python train.py --encoder_norm="rmsnorm" --encoder_bias="all" --encoder_layers=8 --decoder_prefix_bidirectional=true --learning_rate=0.0016
Rows from block 3 of the image encoder of a small image captioner, named by matrix and row number. Rows with one number within an expert belong to one neuron, the router's apart. Each number is 128 + 24 x the weight over its row's rms, rounded and kept within 0 to 255. All counts start at 0.
Before each expert's rows are labels from the 100 images, of 14976, where the router gives the expert most weight on average: "top examples" is what is common among them. Only what is clearly more common there than usual is listed. The data: photos of plants and fungi (iNaturalist). In brackets: how many of the 100.
# router: router (encoder.blocks.3.mlp.router.weight, 32x256, trained with AdamW), inputs 0-127
# up: expert up (encoder.blocks.3.mlp.up, 32x128x256), inputs 0-127
# down: expert down (encoder.blocks.3.mlp.down, 32x256x128, transposed), outputs 0-127

# expert 9
top examples: order Pinales (31); class Pinopsida (31); family: Pinaceae (29)
router.9 [112 153 155  90 165 138 144 137 136 119 119 137 127 149 103  93 137 128 132 166 116 147 126 106 111 128 167  85 144 128 128 107 101 119 137 168 120 144 149 120 142 116 120 153 130 101 124 162 110 142 152 132 101  92 145 145 169 135 116 134 135 132 141  98 100 155 159 178 110 115 149 148 125  87 148 108 166 111 152 102  79 156 112 146 129  86 129 141 135 160 155  83 127 143 111 179  82 158 168 124 166  91 124 149 130 127 134 100 133 153 131 120 139 123 141  99 150 114 164 135 104 110 149  86 121  96 177 125]
up.0 [ 93  91 105 135 103 123 123 153 111 134  95 164 117 108 149 157 112 111  90 113 111 139 153 159 115 131 104  90 127  88 106 108 187 120 163 164 152  86 123  91 153 133 126 111  95 136 118 125 129 126 103 140 156 137 142 104 114 147 137 159 144 135 104 105  73 180 112 163  99 136 144 152 171  96 159 123 109 174 137 175 130 135 113 120  87 142 127 135 186 136 147 109  83 136  83  93 138 108 120 153 135 116 142  98 144  86 144 142 127 100 134  94 122  93 147 202 120 103 131  99 193 139 154 143 139 140 123 145]
down.0 [129 132 151 125 144 116 121 156 120 162 154 143 103 166 162 135 142 158 104 120 144 158 120 151 101 123 171 153 122 154 106 172 137 118 133 126 101 171 119 171 173 136 152 136 146  76 149 169 126 172 154 127 162 158 108 149  90 123 105 158  82 114 151 128 124 105 137  94  79  95 115 107 151 100 148  98 136 122  92 107 133  89 131 166 102 118 136  91 127 120 127 114 100 129 169  79 158  98 108 108 131 121 125 169 126 123 139 140 172 103 121 137 154 102 107 163 150 145 109 168 129  97  97 141 130 142 100 159]
up.1 [128  85 136 121  91 111 120 125  60 169 144 142 125 147  87 136 152 108 123 104 124 111 143 125 107 129 170 144 129 129 151 143 149 150 113 167 118 141 106 105 177 153  70 149 110 105  83 122 125 125 136 111 154 112  86 152 151 141 123 104 104 158 130 118 150 108 132  99 128 141 148 127 121 139  82 133 143 126 118 117 137 121  94 127 133  91  91 139 156 164 111 149 127 127 107 104 118  73 149 176 138 120 123 135 107 105 131 124 143  99 166 128 140 138 175 135 157 115 159  90 110 109 149 138 103 195 105 105]
down.1 [136 110 134 163 123  91 130 130 143 112 122 157 141 100 143 157 129 157 130  91 103 152 122 157  75 148 142 154 108 115 126 152 110 118 187  91 136 158 116 111 147 134 159 113 100 143 125  87 101  90 105  84 116 109 128  95 110 151 151 102  95 126 135 163 148 130 137 168 137 119 122 126 113 116 108 111 112 133 107 143 148 119 173 104 110 141 164  96 123 188 135 119 145 108  92 145 100 150 113 105 113 115  88 133 124 196 153 134 102 101 116 126  75 136 130 113  93 124 119 121 131 145 144 129 156 122 161 133]
up.2 [124 138 107 136 111 136 133 134 119 135 142 129 110 134 119 124 135 133 135 164  88 172 109 130 114 109 168 128 133 115 108 114 101 121  86 154  80 123 105 131 154 148 124 165 118 154 208 138 158 131 124 179 130  90 139 132 122  97 153 152  96 100 162 142 123 100 151 118 129 154 129 140  87 161 149 121 130 121 152  93 169 135 129 132 118 178 133 129 150 123  99 158 173 133 123 165 122 145 122 144 140 129  85 163 140 101 127 106  96 139 128 118 159 150 118 104 121 122 138 119 117 130 163 111 114 111 150 105]
down.2 [130 107  88  97 174 153 149 147 150 151 141 123 161 109 169 149 136 122 121  85 124 124  93 124 112 144 128 111 132 130 114 161 159 136 112 101 174 147 156 103 150 133 131 113 134 127  82  92 109 136 130  92 103  94 169 132 132 114 147  82 113 190 139 118 119 119  93  94 103 148 142 120 135 109 147 124 137 157 151 104 107 153 154 131 136 165 118  99 133 141  97 121  84  83 162 161 104 118 112 141 115 102 122  99 136 150 122 148 121 137 164 133 163 100 127 128 134 153 137 171 106  97 146 113 165 124 116 138]
up.3 [131 159 150 138 167 106 121 214  76  88 109 126 107 157 131 123 141 129 137 111 131 152 121  89  95  67  87 130 127 151 128 142 109 139 171 152 158 157 138 159 151 141 124 130 132 105 127 144 164 134 156 143  98 153  81 149 108 134 137 123 157 149 151 134 145 155 115 145 128 104 115 147 148 145 171 111 127  85 131 125 115 115 131  82 136 136 118 171 129 164 149 100 123 110 150 147 153 101 120 111 118 143 140  95  84 155  95 152 109 177 154 116 159 104 141 160 152 136 138 102 127 118 117 149 125 130 122 152]
down.3 [113 184 102 116  93 151 107 144 105 166 162 156 107 146 158 158 132 123  82  97 177 121  97 127 125 135 125  97  88 131 173 137 130  86 125 123 149 109  99 114 133 168 180 125 119 131 131 147 156 120  81 104 164 141 130 122 159 100 190 140 138 162 112 139 154 122 134 131 125 153 111 191 160 133 107 169 137 121 117 140 115 143  97 152 135  96 145 140 130 100 132 116 144 114 130 136 146  85 158 118 166 127 137 115 128 137 160 164  90 103 133 142 115 138 163 142 109 175 138 120  95 104  73 155 104 126 158 138]
up.4 [121 132 105 161 104  84 155 134 154 112 110 137 114 107 108 136 148 135 134 118  98 111 138  99 142 143 162 108 134 155 150 153 150 119 115 116  68 159 132 147 165 138  99 172 148 117 160 111 128 118 150 162 134 184 111 158 146 108 130 114 113 152 115 148  73 163 157 114 164 111 164 158 153 115 145 180 125  97 141 142 103 146 107 136  75  90 115 126 114  98 155 114 118 121 115 117 142 100 132 136 125 104 120 125 140 135 134 100 114 143 151 145 128 128 124  83 122 120 115 103 177 136 128 144 135  91 155 149]
down.4 [134 139 155  99 107 122 201 143  99 116 126 108 125 128 167 129 108 121 122 155 108 133 107 134 155 137  92 124 108 146 133 119 115 118 125  89 109  99 105 107 126 111 122 113 155 124 139 136 115 179  94 145  95 149 111 158 115 135 130 170  97 177 124 139 178 136 108 106 108 133 128  96 125 152 125 111 118 125 112 107 122 128 167 121 142 118 104  84 142 109 100 154 109 121  92 162 175 148 133 171 139 144  88 152  85 121  82 166 162 130 104 128 149 124 107  81 155 143 140 137 102 129 145 161 168  98 128 118]
up.5 [169 109 102 166  86 161 102 154 192 131 142  88 138 172  95 129 117 137 155 146 148 164  89 162 138 166 128 123 108 106 119 112 132 170 132 113  93 121 145 144 170  96 134 128  98 147 138 125 131 135 141 141 159  86 140 113 141  74 119  98  96 114 135 113 173  95  97 107 140  87 121 156 101 170 128 119 150  92 111 134 142 127 152 174 156 102  83 139 124 113 166 162 142 105 130  90 148 170 117 148 142 130 100 127 113 145 125 123 128 150 147 136 108  85 114 100  95 146 137 107 100 106 145 120 131  77 109 155]
down.5 [147 160  92 101 119  88  89 142 133  93 167 131 167 162 127  84 128 146 151 108 108 129 135 111 119  82 165 145 135 150  81 102 157 177 139 169 121 163 132 169 138 117  61 136 137 164 133 161  98  84 121 131 139 113 145  79 130 121 147 133 121 140 134 116 142 148 169 138 108 146 138 109 160 145 126 108  75 117 142 186 148 166  92 116 145 121 127 130 127 137 150 102 137 150 128 108 129 128 146 126 127 125 108 110 101 111 143 108 111 137 118 189 152  95 166 128 135 160 137 156 114 121 178 134 104 140 101 123]

# expert 16
top examples: order Caryophyllales (33); family: Cactaceae (30)
router.16 [112  80 112 143  86 115 102 122 104 115 141 111 161 126 172 137  90 129 133  87 107 124 184 189 153 146  85 163 110 113 145 138 146 122 159 112 165 138 121 171 111 153 161 159 125 115 163 150 125 161 115 142 127 132  99  74 126 132 129 188 141  92  67 133 108 172 113 135 108  98  95 140 141  74 124 164 134 130 140 119 103 152 150 135 105 105 124 130 161 127  97 178 138 130 131 133 159 130 112  96 124 133 156 147 140 147 104 143 120 133  91 138 123 126 156 138 125 140 129 102 139 112 139 110 173 142  83  95]
up.0 [126 122 143 105 131 140 118 165 146 104 169 163  93 124 116 118 159 124 141 164 109 123  78  99 110 116 140  76 129  84  80 103  93 110 103 136  69  83  95 118 115 111 149 136 176 137 149 113 124 112 105 122  91 138 127 135 106 123 144 114 137 124 127  71 125 113 161 144 120 142 112 106  78 188 103 108 117 147 108 146 144 122 146 111 131  95  85 119 112 123 152 178 125 144 142 112  99  97 148 171 151 138 126 139 122 128 141 133 117 140 149  94 101 127 159 114 154 107 105 145 144 126 129 101 101 105 140 143]
down.0 [126 135 128 124 122 130 118 178 196 140 112  87 118 120 124 106 113  90  97 153 154  94 132 118 153 131 123 139 118 131 124 108 147 105 102 141 180 145 135 105 133 121 145 159 196 103  77 151 141 133 105 124 139 138  84 127 149 154  95 126  92 172 105 121 181 137 112 104 141 182 127 127  92 154 123 157  78  83 126 122 134  96 133 152 129 131 125 173 107 144  99 151  93 143 112 132 113 106 128 127 141 126 138 137 127 109 160 134 107  82 138 132 148 124 125 156 158 140 115 103 101  89 168 134 137 146 150 115]
up.1 [120 148 120 149 137 136  66 117 100  92 144 114 151 142 121  99 118 125 136  86 134 139 149 120 159 152 155 153 150 133 125 135 150 116  95 174 157 102  98 164 130 134 180 138 121 130 168 140 137 132 128 102 174 120 118 116 115 140 144 134 101 126 100 110 132 138 117 116 113 150 108 148 125 135 141 161  96  97 141 159 148 123 138 188 111 126  83 130 165 177  78 151 111 129 152 117 153 168 149 124 156 145 124 165 154 130 134  98 108  95 107 155 137 126 148 150 154 154 162 106 150 137 155  88 134 133 104 115]
down.1 [134  92 157 177  80 139 138 125 140 148 137 122 106  95 154 168 157 146 141 139 103 139 108 124 156 158 139 125 138 118 136 140 128 127 113 108 125 113 112 111  75 193 118 200 144 147 100 139 113 148 131 135 150 102 164 163 157 151 115 119 123 150 116 157 158 131 126 113 117 129 137 124 141 171 115 117 129 200  98 168  44 138 123 168 131 131 110 126 103 155 155 125 143  99  67 125 131 147 131 115 135 144 163 149 156 121  72 130 136 138  90 164 139 115 122 118 115 129 130 128 169 133 101 136 130 162 100 171]
up.2 [189 113 138 121 133  92  89 135 134  80 131 126 136 107 124 158  83 129 121 137 120  96 155  92 146 154 158 149 112 161 117 131 143 144 164 117 111 155 146 167 158 109  93 138 122 109 119 127 141 155 148 109 158 104 124 155 125 122 138  99 145 130 144 101 135 156 131  99  67 125  96 115 119 146 113 154  92  91 120 150 141 159  98 141 122 118 110 103 160 147 100 102 153  91 134  98 193 139 106 121 161 152 116 111 137 145 126 142 115 112 147 135 110 124 103 103 148 157 127 108 109 123 154 145 139 148 128 125]
down.2 [108 135 142  97 115 101 125 114 126 143 154 149 131 127 147 137 145 145 178 145 148  85 160 128 136 116 138 153 102 125 174 132 132 138  85 137 133 137 142 113 119 152 116 128 107 100 139 171 157 168 126 109  92 124 116 103 156 117 105 103 109  91  85 137 132 138 155 175 157 126 129 135 119 133 107 132 148 127 146 122 144  99  83 151 137  95 123 148 113 115  75 154 163 124  76 122 154 120 137 127 155 121 133 127 117 106 114 149 123 116 157 154 120 124 147 150 112 150 109 123 131 162 117 108 138 123  78 117]
up.3 [113 155 108 126 147 158 136 135 159 154 163 150 157 110  80 108 117 147 162 111 116 160 111 117 128 107 182 119  94 149 121 134 145 115 106 121 147 182 143 113  90 124 168 120  91 143 137  98 114 144 156 112 105 114 146 110 107 123 164 154 107 108 142 126 163 110 120 153 160 113 123 144 100 100 114 133  92 128 143 168 125 148 148 135  92 123 127 172 135 135 133 109 209 144 117 161 119 167 140 153 152 126 120 181 115 112 153 121 122 100 121 128 143 139 121 136 113 110 132 155 133 142 155 154 106 150 182 155]
down.3 [140 117 164 141 112 127 138 153 141 154 167 108 124 143 130  87 149 175 160  98 118 139 104 121 111 100 156 124 148 138 132 110  91 141 154 139 133 118  99 133 119 150  95 155 172 117 128 126 153 153  90  98 104 124 149 141  92 174 158 140 117 134 131 198 136 148 140 142 100 133 132 140  99 155 138 109 127 153 100 124 172 119 101 116 156  98 131 157  98 149 118 122 113 148 165 112 123 134 133 109 128 136  83 144 140 105 122 160 130 185 111 133 151 160 141  88 117 125 114 148 133 115 121 117  94 159 127 161]
up.4 [113  98 130  44 121 122 127 126 116 104 122 130 119 112  90 143 134 123 180 119  61 116 116 123 104 142 100 119 133 137 119 110 144 108 123 140 153 137 148  96 113 108 139 125 170  68 132  91 117 100 114 158 123 155 111 112 111 134 124 118 133 109 133  91 155 132 123 151 143 139 118 114 109 134 111 154 130 138 110 143 156 123 142 138 145 109 148 123 133 102 123  97 101 106 144 101 111 105  89 139 176 127 130 151 120  94 138 169  85 151 138 146 132 125 171  92  82 110 126  85 114 124 132 141 177 149 108 159]
down.4 [147 100 154 129 158 154 117 172 152 159 163 122 131 126 104  82 144 106 125 131 113 161 168 109  91  77 101 103 164 148 121 134 134 136 151 154  96 120 128 119 114 113 125 155  81 133 152 117 117 164 118 124 127 118  85 109 142 126 128 175 116 100 140 148 119 143 108 122 108 156  99 116 134 108  99 152  94 162 106  93 145 106 127 149 115 128 124 172 173  83 157 157 146 138  99  92 123 111 108 105 114 126 138 156 107 141 146 138 131 138 154 130  93 140 129 128  92 126 150 128  99  88  96 133 119 128 139 122]
up.5 [148 154 164 123 140 176 127 117 129 149 102 104 147 150 112  59 130 165 132 127 151 137 125 148 179 187  93 135 166 122 151 127 118 126 144 141 126 124  96 105 124 112 108 129 113 194 124 131 133 127 116 128 173 107 127 139 164  99 100 141 147 111  76  94 108  92 144 171 128 132 108  71 206 139 138 117 109 167 129 104 125 126 110  59 144 155 146 145 141 137 117  95 108 167 112 150 105 123 150 114 121 134 170 137 109 108 106 119 154 114 123 121 108 141 119 142 145 100 135 146  82 105 106 116 130 121  78 153]
down.5 [123  83 127  99 121 145 140 131 128 105 108 129 107 118 152 130 121 106 115 113 167 140 137 121  92 171  98 129 181 118 139 107 107 127 115 102 128 120 121 110 151 139 149 153 175 149 107 101 124  93 152 130 131 124 170 143 105 143 131 120 129  94 126 139 137 139 135 115 113 114 151 191 126 148 156  81 106 121 104 139 129 140 100 181 141 125 114 181 142 122 127 140 136 118 164  99 151 125 121 133 117 157 157 120 122 112 143 106 146 141 135 102 158 175 145 132 143 121 167 100 106 172 145  99 167 111 109 163]

# expert 10
top examples: class: Liliopsida (33); order Asparagales (31); family: Asparagaceae (31)
router.10 [133 165 140 129 134 112 167  68 161 146 144  95 145 163 140  93 138 162 112 137 159 184 126 122 105 102 154 137 137 106 139 130 100 155 128 138 131 104  97 131 121 118 128  91 146 109 138 148  89 148 117  87 103 130 136 115 153 104 129 127 106 104 106 141 115  94 148 159 125 146 145  62 104 130 132 126 142 156 117 116 159 175 159  94 148 100 114 135 132 145 139 109 173 133 130 185 127 116 150 133 134 110 118 133 114 106 153 149 128 149 110 174 108 128 146 153 129 127 132 113  97 173 124 126 139 121 179 147]
up.0 [136 104 154 120 100 108 137 142  97  80 169 126 136 116  91 125 117 119 104  99 149 110 119 147 118 150 109 145  89  99 158 129 142 102 137 126 126 130 144 134 109  91 117 161 118  82 119 101 177 119 127 136 136 103  87 146 114 104 116 115 107 167 187 125 118  95 108 125 166  96 126 175 149 137 128 134 141 113 150 152 136  74 129 125 108 123 136 129 104 145 120 129  69 143 136 188 107  82 108 120  95  85 105 165 158  93 117 155 155 144 117 102 141 108 116 119 142 123 130 119  87 129  75 101 144 137 149 105]
down.0 [126 106  98 127 148 122  85 139 125 164 151 111 126 149  96  75 122 142 122 108 122 187 109  78 126 114  88 124 157 122 130 121 136 174 172 155 133 111 105 113 131 107 133 139 101 142  93 177 128 170  85  68 139 108 125  95 146 128 104 105 147 143 119 152 103  86 133 143 123 138 140 144 133 111 124 116 153  87 102 113 146 137 129 124 149 135 107 171  92 133 150 139  81 134  90 131 119 174 122 125  86 122 150 123 160 100  75 151  81 150 146 128 150 122 111 150 144 147 121 161 123 141 149 120 136 167 107 104]
up.1 [127 156 124 102 138 126 120 140 129 112 100 103 182 178 133 160 122 129 133 133 135 136 126 121  84 141 201  66 143  99 122 142 153 113 154  97 142 223 187 137 118 108 146 162 113 114  85 172 131 156 110 177 119 116 111 116 124 164 119 145  81  83 113  89 137 119 120 108 120 104  90  90  95 139  95 148 136 113 148 127 113 111 165 110 171 139 123 128 143 158 128  76 107 107 128  97  82 171 128  85 108 100 130 135 120 156 150  98 150 140 117 140 112 152 145 163 135 140 143 115 112 147 135 118 117  99 126 120]
down.1 [109  91 134  97 133 107 150 122 113 125  80 152 176 121 152 140 145 103 135 144 117 133 103 171  93 133 124 117 123 121 115  88 122 149 106 121 145 162 105 128 135 123 160 123 114 121 147 142 128 103 149  78 100 135 172 108 151 138 119 137 123  95 137 165 100 171 136 182 136 117 134 125 152 118 171 164 118 104  95 134  77 116 125 159 121 115 190 116 153 153  88 133 114 139 116 176 141 111 144 126 192 103 128 151 155 132 174 107 157 160 111 146 109  72 146 128 123 145 135 162 136 154 150 127 115 119 142 166]
up.2 [157 103  96 116 106 107 164 123 109  97 177 118 110  98 137 141 128 129 162  98  73 141 154 162 134 138 104 145  99 117 118 128 177  88 144 117  91 122 101 105 156  96  96 147 143 122 147 128 165 160 146 117 134 101 153 174 102 156 121 129 109 137 156 157 147 169 125 128 149 115 131 131 109 115 139 138 155 173 113 187 133 130 142 134 113 109 172 114 161 152 170 141 105 160 127 134 139 162 122 129 126 102 156 166  95 118 116 111 129 112 169 106 129 112 120 126 136 122 146  87 135 142 109 128 167 114  87 127]
down.2 [123 145 125 112 134 133 159 182  99 146 100  98 121 105 122 178 140 167 205 134 123 159 121 134  84 124 127 107  47  99 156 182 145  83 137 100 148 159 156 129 126 160 119 127 116 137 133 145 104 130 105 173  96 126 102 139 167 125 167 131 172 127 117 141  90 134 114 127 124 140 136 158 137 110 102 137  94 125 136 106 154 189 126 106 141 127 126 155 150 134 146  96 107 148 158 143 158  99 115 111 105 128 143 156 121 133 128 138 119  86 155 106  70 144  81 142 113 121 155 126 158 191  97 136 121 121 119 154]
up.3 [115 123 137  81 151 130 142 162 108 128 126 134 142 161 135 116  86 108 139 113 103 149 107 153 158 120 111 166  99 101 116 122 110 100 105 180 111 141 150 104 124 108 171 146 106 144 151 128 156  86 132 150 145 138 109 132 136 123 127 129 119 130 142 134 127  95 138 169 111 150 153 150 143 128 126  94 145  91 100 153  91 143  96 135  94 118 112 191 135 101 111  90 151 137 177 145 147 107 143 143 142 119 193  81 149 107 122 112 134 162 149 135 139  79  90  99 134 160 118 130 148 140 113 149 133 137 158 154]
down.3 [101 133 152 120 132 115 131  89  99 163 157 137 136  92 120  94 125 100 137 148 124 126 122  81 135 161  97 144 145 156 134 104 180 146 110 114 167 130 123 145 167 101 163 108 138 149 198 123  90 151  81 136  98 117 108 157 127 127 109 128 118 107 149 141 170  99 110 135 161 120 105 187 119 169 125  94 129 147 161 112 135 105 146 120  95 168 149 116 120 151 131 166  91 166 143 158 149 128 124 120 126 176  85  67 101 133 115 123 102 110 122 142 115 121 134 103 130 145 181 113 127 116 121 129 114 176 163 139]
up.4 [121 134 119 111 109 123 124 150 122 127 153  98  91 100 164 137 141 109 120 145 169 118 150 136 145 154 131 137 133 104 116 139 168 161 113 189  68 163 113 140 115 131 121 107 151 186 129 132 122 161 144 103 174 118 101 170 149 125 143 122 103 105 143 136 130 147 163 183 126 114 112  88 122 146 117 121 111 161 101 145 153 105 134 125 112 178 164 146 121  71 122 147 138 105 131 144 141 160 133 172 123 122 113 149  76 117 125 118 155 129 112 151  91 113 109 139 148 128 135 117 132 152 132 109 135  94 156  72]
down.4 [124 175 111 129 168 136 140 124 168 112 176 139 142 115 128 133 103 114 147 126 102 168  95 120 163 132 116 117 105 117 126 144 107 147 121 137  85 148 108 137 121 102 151 110  98 114 129 140 122 168 139 139 108 123 156 109 157 114 124 111 135 159 173 105 120 127 110 101 138 141 129  95 112 160  68 165 140 152 140 150 125 120 141 184 133 159 155  97 123  72 169 151 128  98 136 134 156  97 127 152  81 143  95  95 132 123 124  99 131 141 129 128 156 153  97  93 143 129 137 124 148 144 134 203 115 144  77 119]
up.5 [ 73 119 136 141 165  79 137 159  92 106 129 179 125 121 174 138 128 112 121 142 134 128 139 167 136 115 186 134 110 104 125  99 116 134 128 145 154 131 110 122 152 113 114 110 131 121 164 124 139 124 121 107 140  99 158 166 136 153  80 116 129 131 142 127 125 142 135 148 143 130 151 133  95 163  95 170 130  79 100 144 107 114 144 139 100 140 159 110 108 125 171 168  77 111  79 135  63 127 101 143 117 135 122 111 141 131 117 142  97 137  98 109 112 119 127 110 144 125 133 139 167  96 173 155 122 129 131 165]
down.5 [133  99 126 131 136 160 156 121 138 149 127 135 166 137 172 122 113 129 143 106  87 131 111 130 107 159 109 116 151 150 171 138 101 119 128 139 119 123 121 131 154 167 132 162 116 165 127 171 144  45 116  96 139 153 147 106 122 105 160 151 203 157  91 112 101 125 189 126 132 113 126 142 135 129 156 164 115 133 144 135 135 113  86 132 151 135 106 163 132 123 109  96  90  90  94 114 122 123 147 172 157 147 102 142 154 123 169 148  92 102 112 122 154 123 140 119 140 119  99 129 127 121 138 143  85 146  94 126]

# expert 22
top examples: text has "common" (27)
router.22 [117  98 128 121 160 138 130 142 104 100 102 205 122  88 122 172 142  94 131 112 117 133 111 145 160 164 144 165 156 113 110  92 152  98 148 171 114 182  68 114 143  83 173 105 137  87 141 162 133 126 138 181 153 156 149 115 125 177 158 137 141 104 143 122 157 120 136 154 141 112  96 109 112  97 139 141 129 121 139 135 126 166 128 131  98  95 133 134 144 127 140  94 140  66 120 106 125  95 150 176 119 121 125 123  99 155 133 125 158 120 144 191 156 126 116 123 143 153 124  97 118 115 158 100 152 130 132 114]
up.0 [130 119 141 102 107 135 137  98  85 131 137 160 139 106 102 127 118 115 131  97  97 178 161 141 135 122 170 150 119 119 166 114  78 127 129 129  77 123 100 125 100 148 115 165 142 132 131 127 121 106 127 141 105 110 125 145 156 139 147 169 160 110 108 112 140 167 123 165 115 124 114 137 148 133  86 136 103 142 152 142 126 138 111 146 160 116 111 156 118 129 111 137 156 152 134 146 144 164 119 134 146 125 119 140 114 121 101 131  70 173 129 109 128 130  97 146 142 108 117 136 107 100 102 163  83 119 156 106]
down.0 [136 112 114 133 129 118 129  95 180 109  83 112 142 119 122  94  86 169 161 152 169 133 131 113 154 127 163 119 135 184 131 135 113 103 102 138 117 134 120  88 106 103 131 153 111 125 125 150 129 117 112 120 116 117 153 167 172 139 112 117 114 136  91 132  76 120 167 135 154 106 113 143 132 131 138 149 164 121 124 175 110 145 122 153 135  72 142  95  87  95 139 105 118 107 131 152  94 116 135 107 139 140 145 106 204 145 134 123  93 127 133 153  82 140 125 157 131 152 180 135 165 123 174 115  84 106 154  80]
up.1 [181  94 130  75 155 104 113 150 155 103 122  84 136  94 140  96 186 105 112 129 141 110 129  67 128 116 107 115 156 131 103 132 143  92 160 124 128 192 137 119 126 120 127 193 111 130 119 119 120 148 128 109 119 102  81 118 148 133 131 130  97 102 170 100 134 114 124 106 118 112 193 127  83 155 180 141 142 124 115 111 134 115 137 115 129 136 136 117 161 143 151 133 142  94 164 120 127 146 110 108 146 167 133 115  82 150 152 130 122 124 166 106 131 134 171 119 117 124 106 104  96 140 168 103 100 115 118 118]
down.1 [122 136 122 158 126 115 149 115  99 149 120 100 135 138 138 175 121 136 107 172 147 134 136 142 143 119 160 154 147 133 165 116 127 144 127 127 166 138  97  95 147 109 166 140 173 134  95 134 118 164 135 146 148 117  87 144 127 107 116 133 168 124 106 137 164 102 151 198 143 145 111 106  76  89 127 148  85 148 100 114 147 125 192 107 112 141 181 122 132 150 171 105  90 164  90 141 123 124 107 123 126 142 124  96 167 127 110 118 109 105 125 126 116 152 148 110 122 145 119 100 121 142 159 177 120 107 131 150]
up.2 [157 156 121 115 149 147 125  82 127 150 138 120 116 130 125  91 121 111 130 135 146 107 131 146 116 127 130 105 103 126 160 126 140 116 149 163 128 116 129 119  88 143 123 138 157 140  67  95 142 129 121 127 131 171 105 151 148 125 142 120 139 126 130  79 107  63 114 134  95 146 133 121 167 153 185 115 123 147 128  92  99 165 123 102 177 138  87 124 121 162 124 139 129 118 167  90 137  84 122 112 101 129 121 151 135 174 139 125 204 143  98 169 115 141 101 145 126  90 140 133 110 129 124 121 159 117 111 101]
down.2 [111 136 101 153 191  99 107 133 154 141 107 178 120 137 114 174  86 188 127 128 166  97 111 113 148  91 108 125 113 150 187  77 165 123 118 143  94 150 149 105 142 121 141 124 129 132 145 104 154 154 138 128 144 141 116 149 154 123 139 142 143 166 176 149  99 162 150 149 118 142 136 146 126 116 130 113 170 152 127 149 125 146 142 158 130 143  76 122 152 113 132 156 109 150 156 149 116 113  99  93 144 127 147 108 151 129 147 135 100 135 111 133 123 157 145 135 181 152 103 151 142  93 148 165 155 126 121 116]
up.3 [111 107 115 190 107  99 152  96 124  93 102 129 107 137  95 128 122 142 123 112 138 143 143 148 136 140  90 173  94 130 134  85  66 116  97 123  56 134 146 139 103 106  95 145 156  81 187 156 155 141 128 127 140 121 162 145 166 128 137 133 173 116 115 162 123 146 118 119 126 135 154 127  97 156 147  78 129 137 142 123 116  89 157 113 142 119 120 110 111 143 151 138 140 127 109 132 125 112  78 124 173 109 154 157  80 100 119 172  80 114 165 132  93 125 128 120 138  99 108 134 114 118 108 114 132 156 133 138]
down.3 [ 77 144 120 158 123 164 135 142 127 134 114  87 122 145 152 131 122  99 100 116 131 124 102 165 129 121 132 126 146 145 124  83 137 118 170 107  89 135 119 153 111 159 112 110 160 114 117 137 125 127  95 141 139 125 143 109 166 121 105  90 114 119 124 117 163 124 105 162 191 142 113 158 134 160 137 145 117 126 128  92 141 103 135 139 127  88 158 106 140 126 125 126 133 156 141 130 168 135 130 168 107 143  86 168 142 123 170 118 108 140 120 152 183 102  81 159 146 145 130 119 146 182 151 138 137 121 140 110]
up.4 [142 156 117 157 116 152 107 128 141 108 113 133 170 172 131  85 149 133 151 116 150 105 142 136 109 158  73  89  70 139 114 106 128 117 114 153  87 147 161  96 137  97 143  87 156 108 103 114 128 125 146 106 169 129 193 140 105 160 144 106 114 143 142 158 118 102 138 116 171 134 162 145  71  95 120 155 157 128 165  95 112 113 142 178  94 168  95 134 145 122 147 125  97 158 127 152 107  99 107  83  82  92 161 119 122 176 133 161 123  94 135 137 123 124  96 135 128 108 173 121 120 113  46 125 117 113 126 142]
down.4 [ 96 149 120 161 114 110 146  95 120 145 165 145 128 133 132  92 117  93 138 116 114 103  95  91 126 107 128 138 114 130 136  91 141 103 131  95 149 143 130 151 108 140 157 137 116 167 127 128 119 117  90 134 117 105 149 114 103 172 145 143 140 175 117 135  92 122 110 144 145 106 133 181 127 115 188 121 141 168  66 106 135 162 108 160 117 108 168 121 125 186 105 128 133 162 144 131 147 122 130 137 100 139  95 171 173 119 135 139 158  92 131 123  81 158 138 131 169 111 103 140 162 102 139  98 102  95 186 142]
up.5 [117 113 114  94 126 103 135 120 104 161 117 110 117 103 129 133 151 115 132 114 132 155 150 107 135 183 184  99  95 145 100 109 112 128 109 164 110 104  89 168 133 123 128 148 108 128 107 170 127  65 148 162 133 118 143 107 153 140 150 146 164 124 111 134 124 152  82 194 142  90 117  93 140  73 146 155 113 111 112 144 101 176 116 121  69 132 141 119 139 105 137 160 107 129 133 132 140 157 107  99 109  77 130 130 111 145  98 151 134 120 125 164 155 147 146 160 117 114  94 130 118 174 122 104 185 144 139 150]
down.5 [123 119 110 141 138  93 142 149 146 169 162 183 142 110 136 125 130 129 138 166 145 131 160 104 165 103 125 145 151 126 156 134 126 120 155 136 113 108 144 113 110 133  91 156 147 157  98 126 133 119 122 122 117 135 168 117  94 115 166 136  94 115  77 159 119  77 148 111 127 119  87 107 154 126 144 150 171  93 111 103 156 108 120 163 130 137 158  99 128 107 113 194 118 108 109 119 143 129 110 149 150 185 128 155 136 136 114 136 148 149 128 145 125 112 149 137 148 135 174 128 129 108 155 168  62 165 128 130]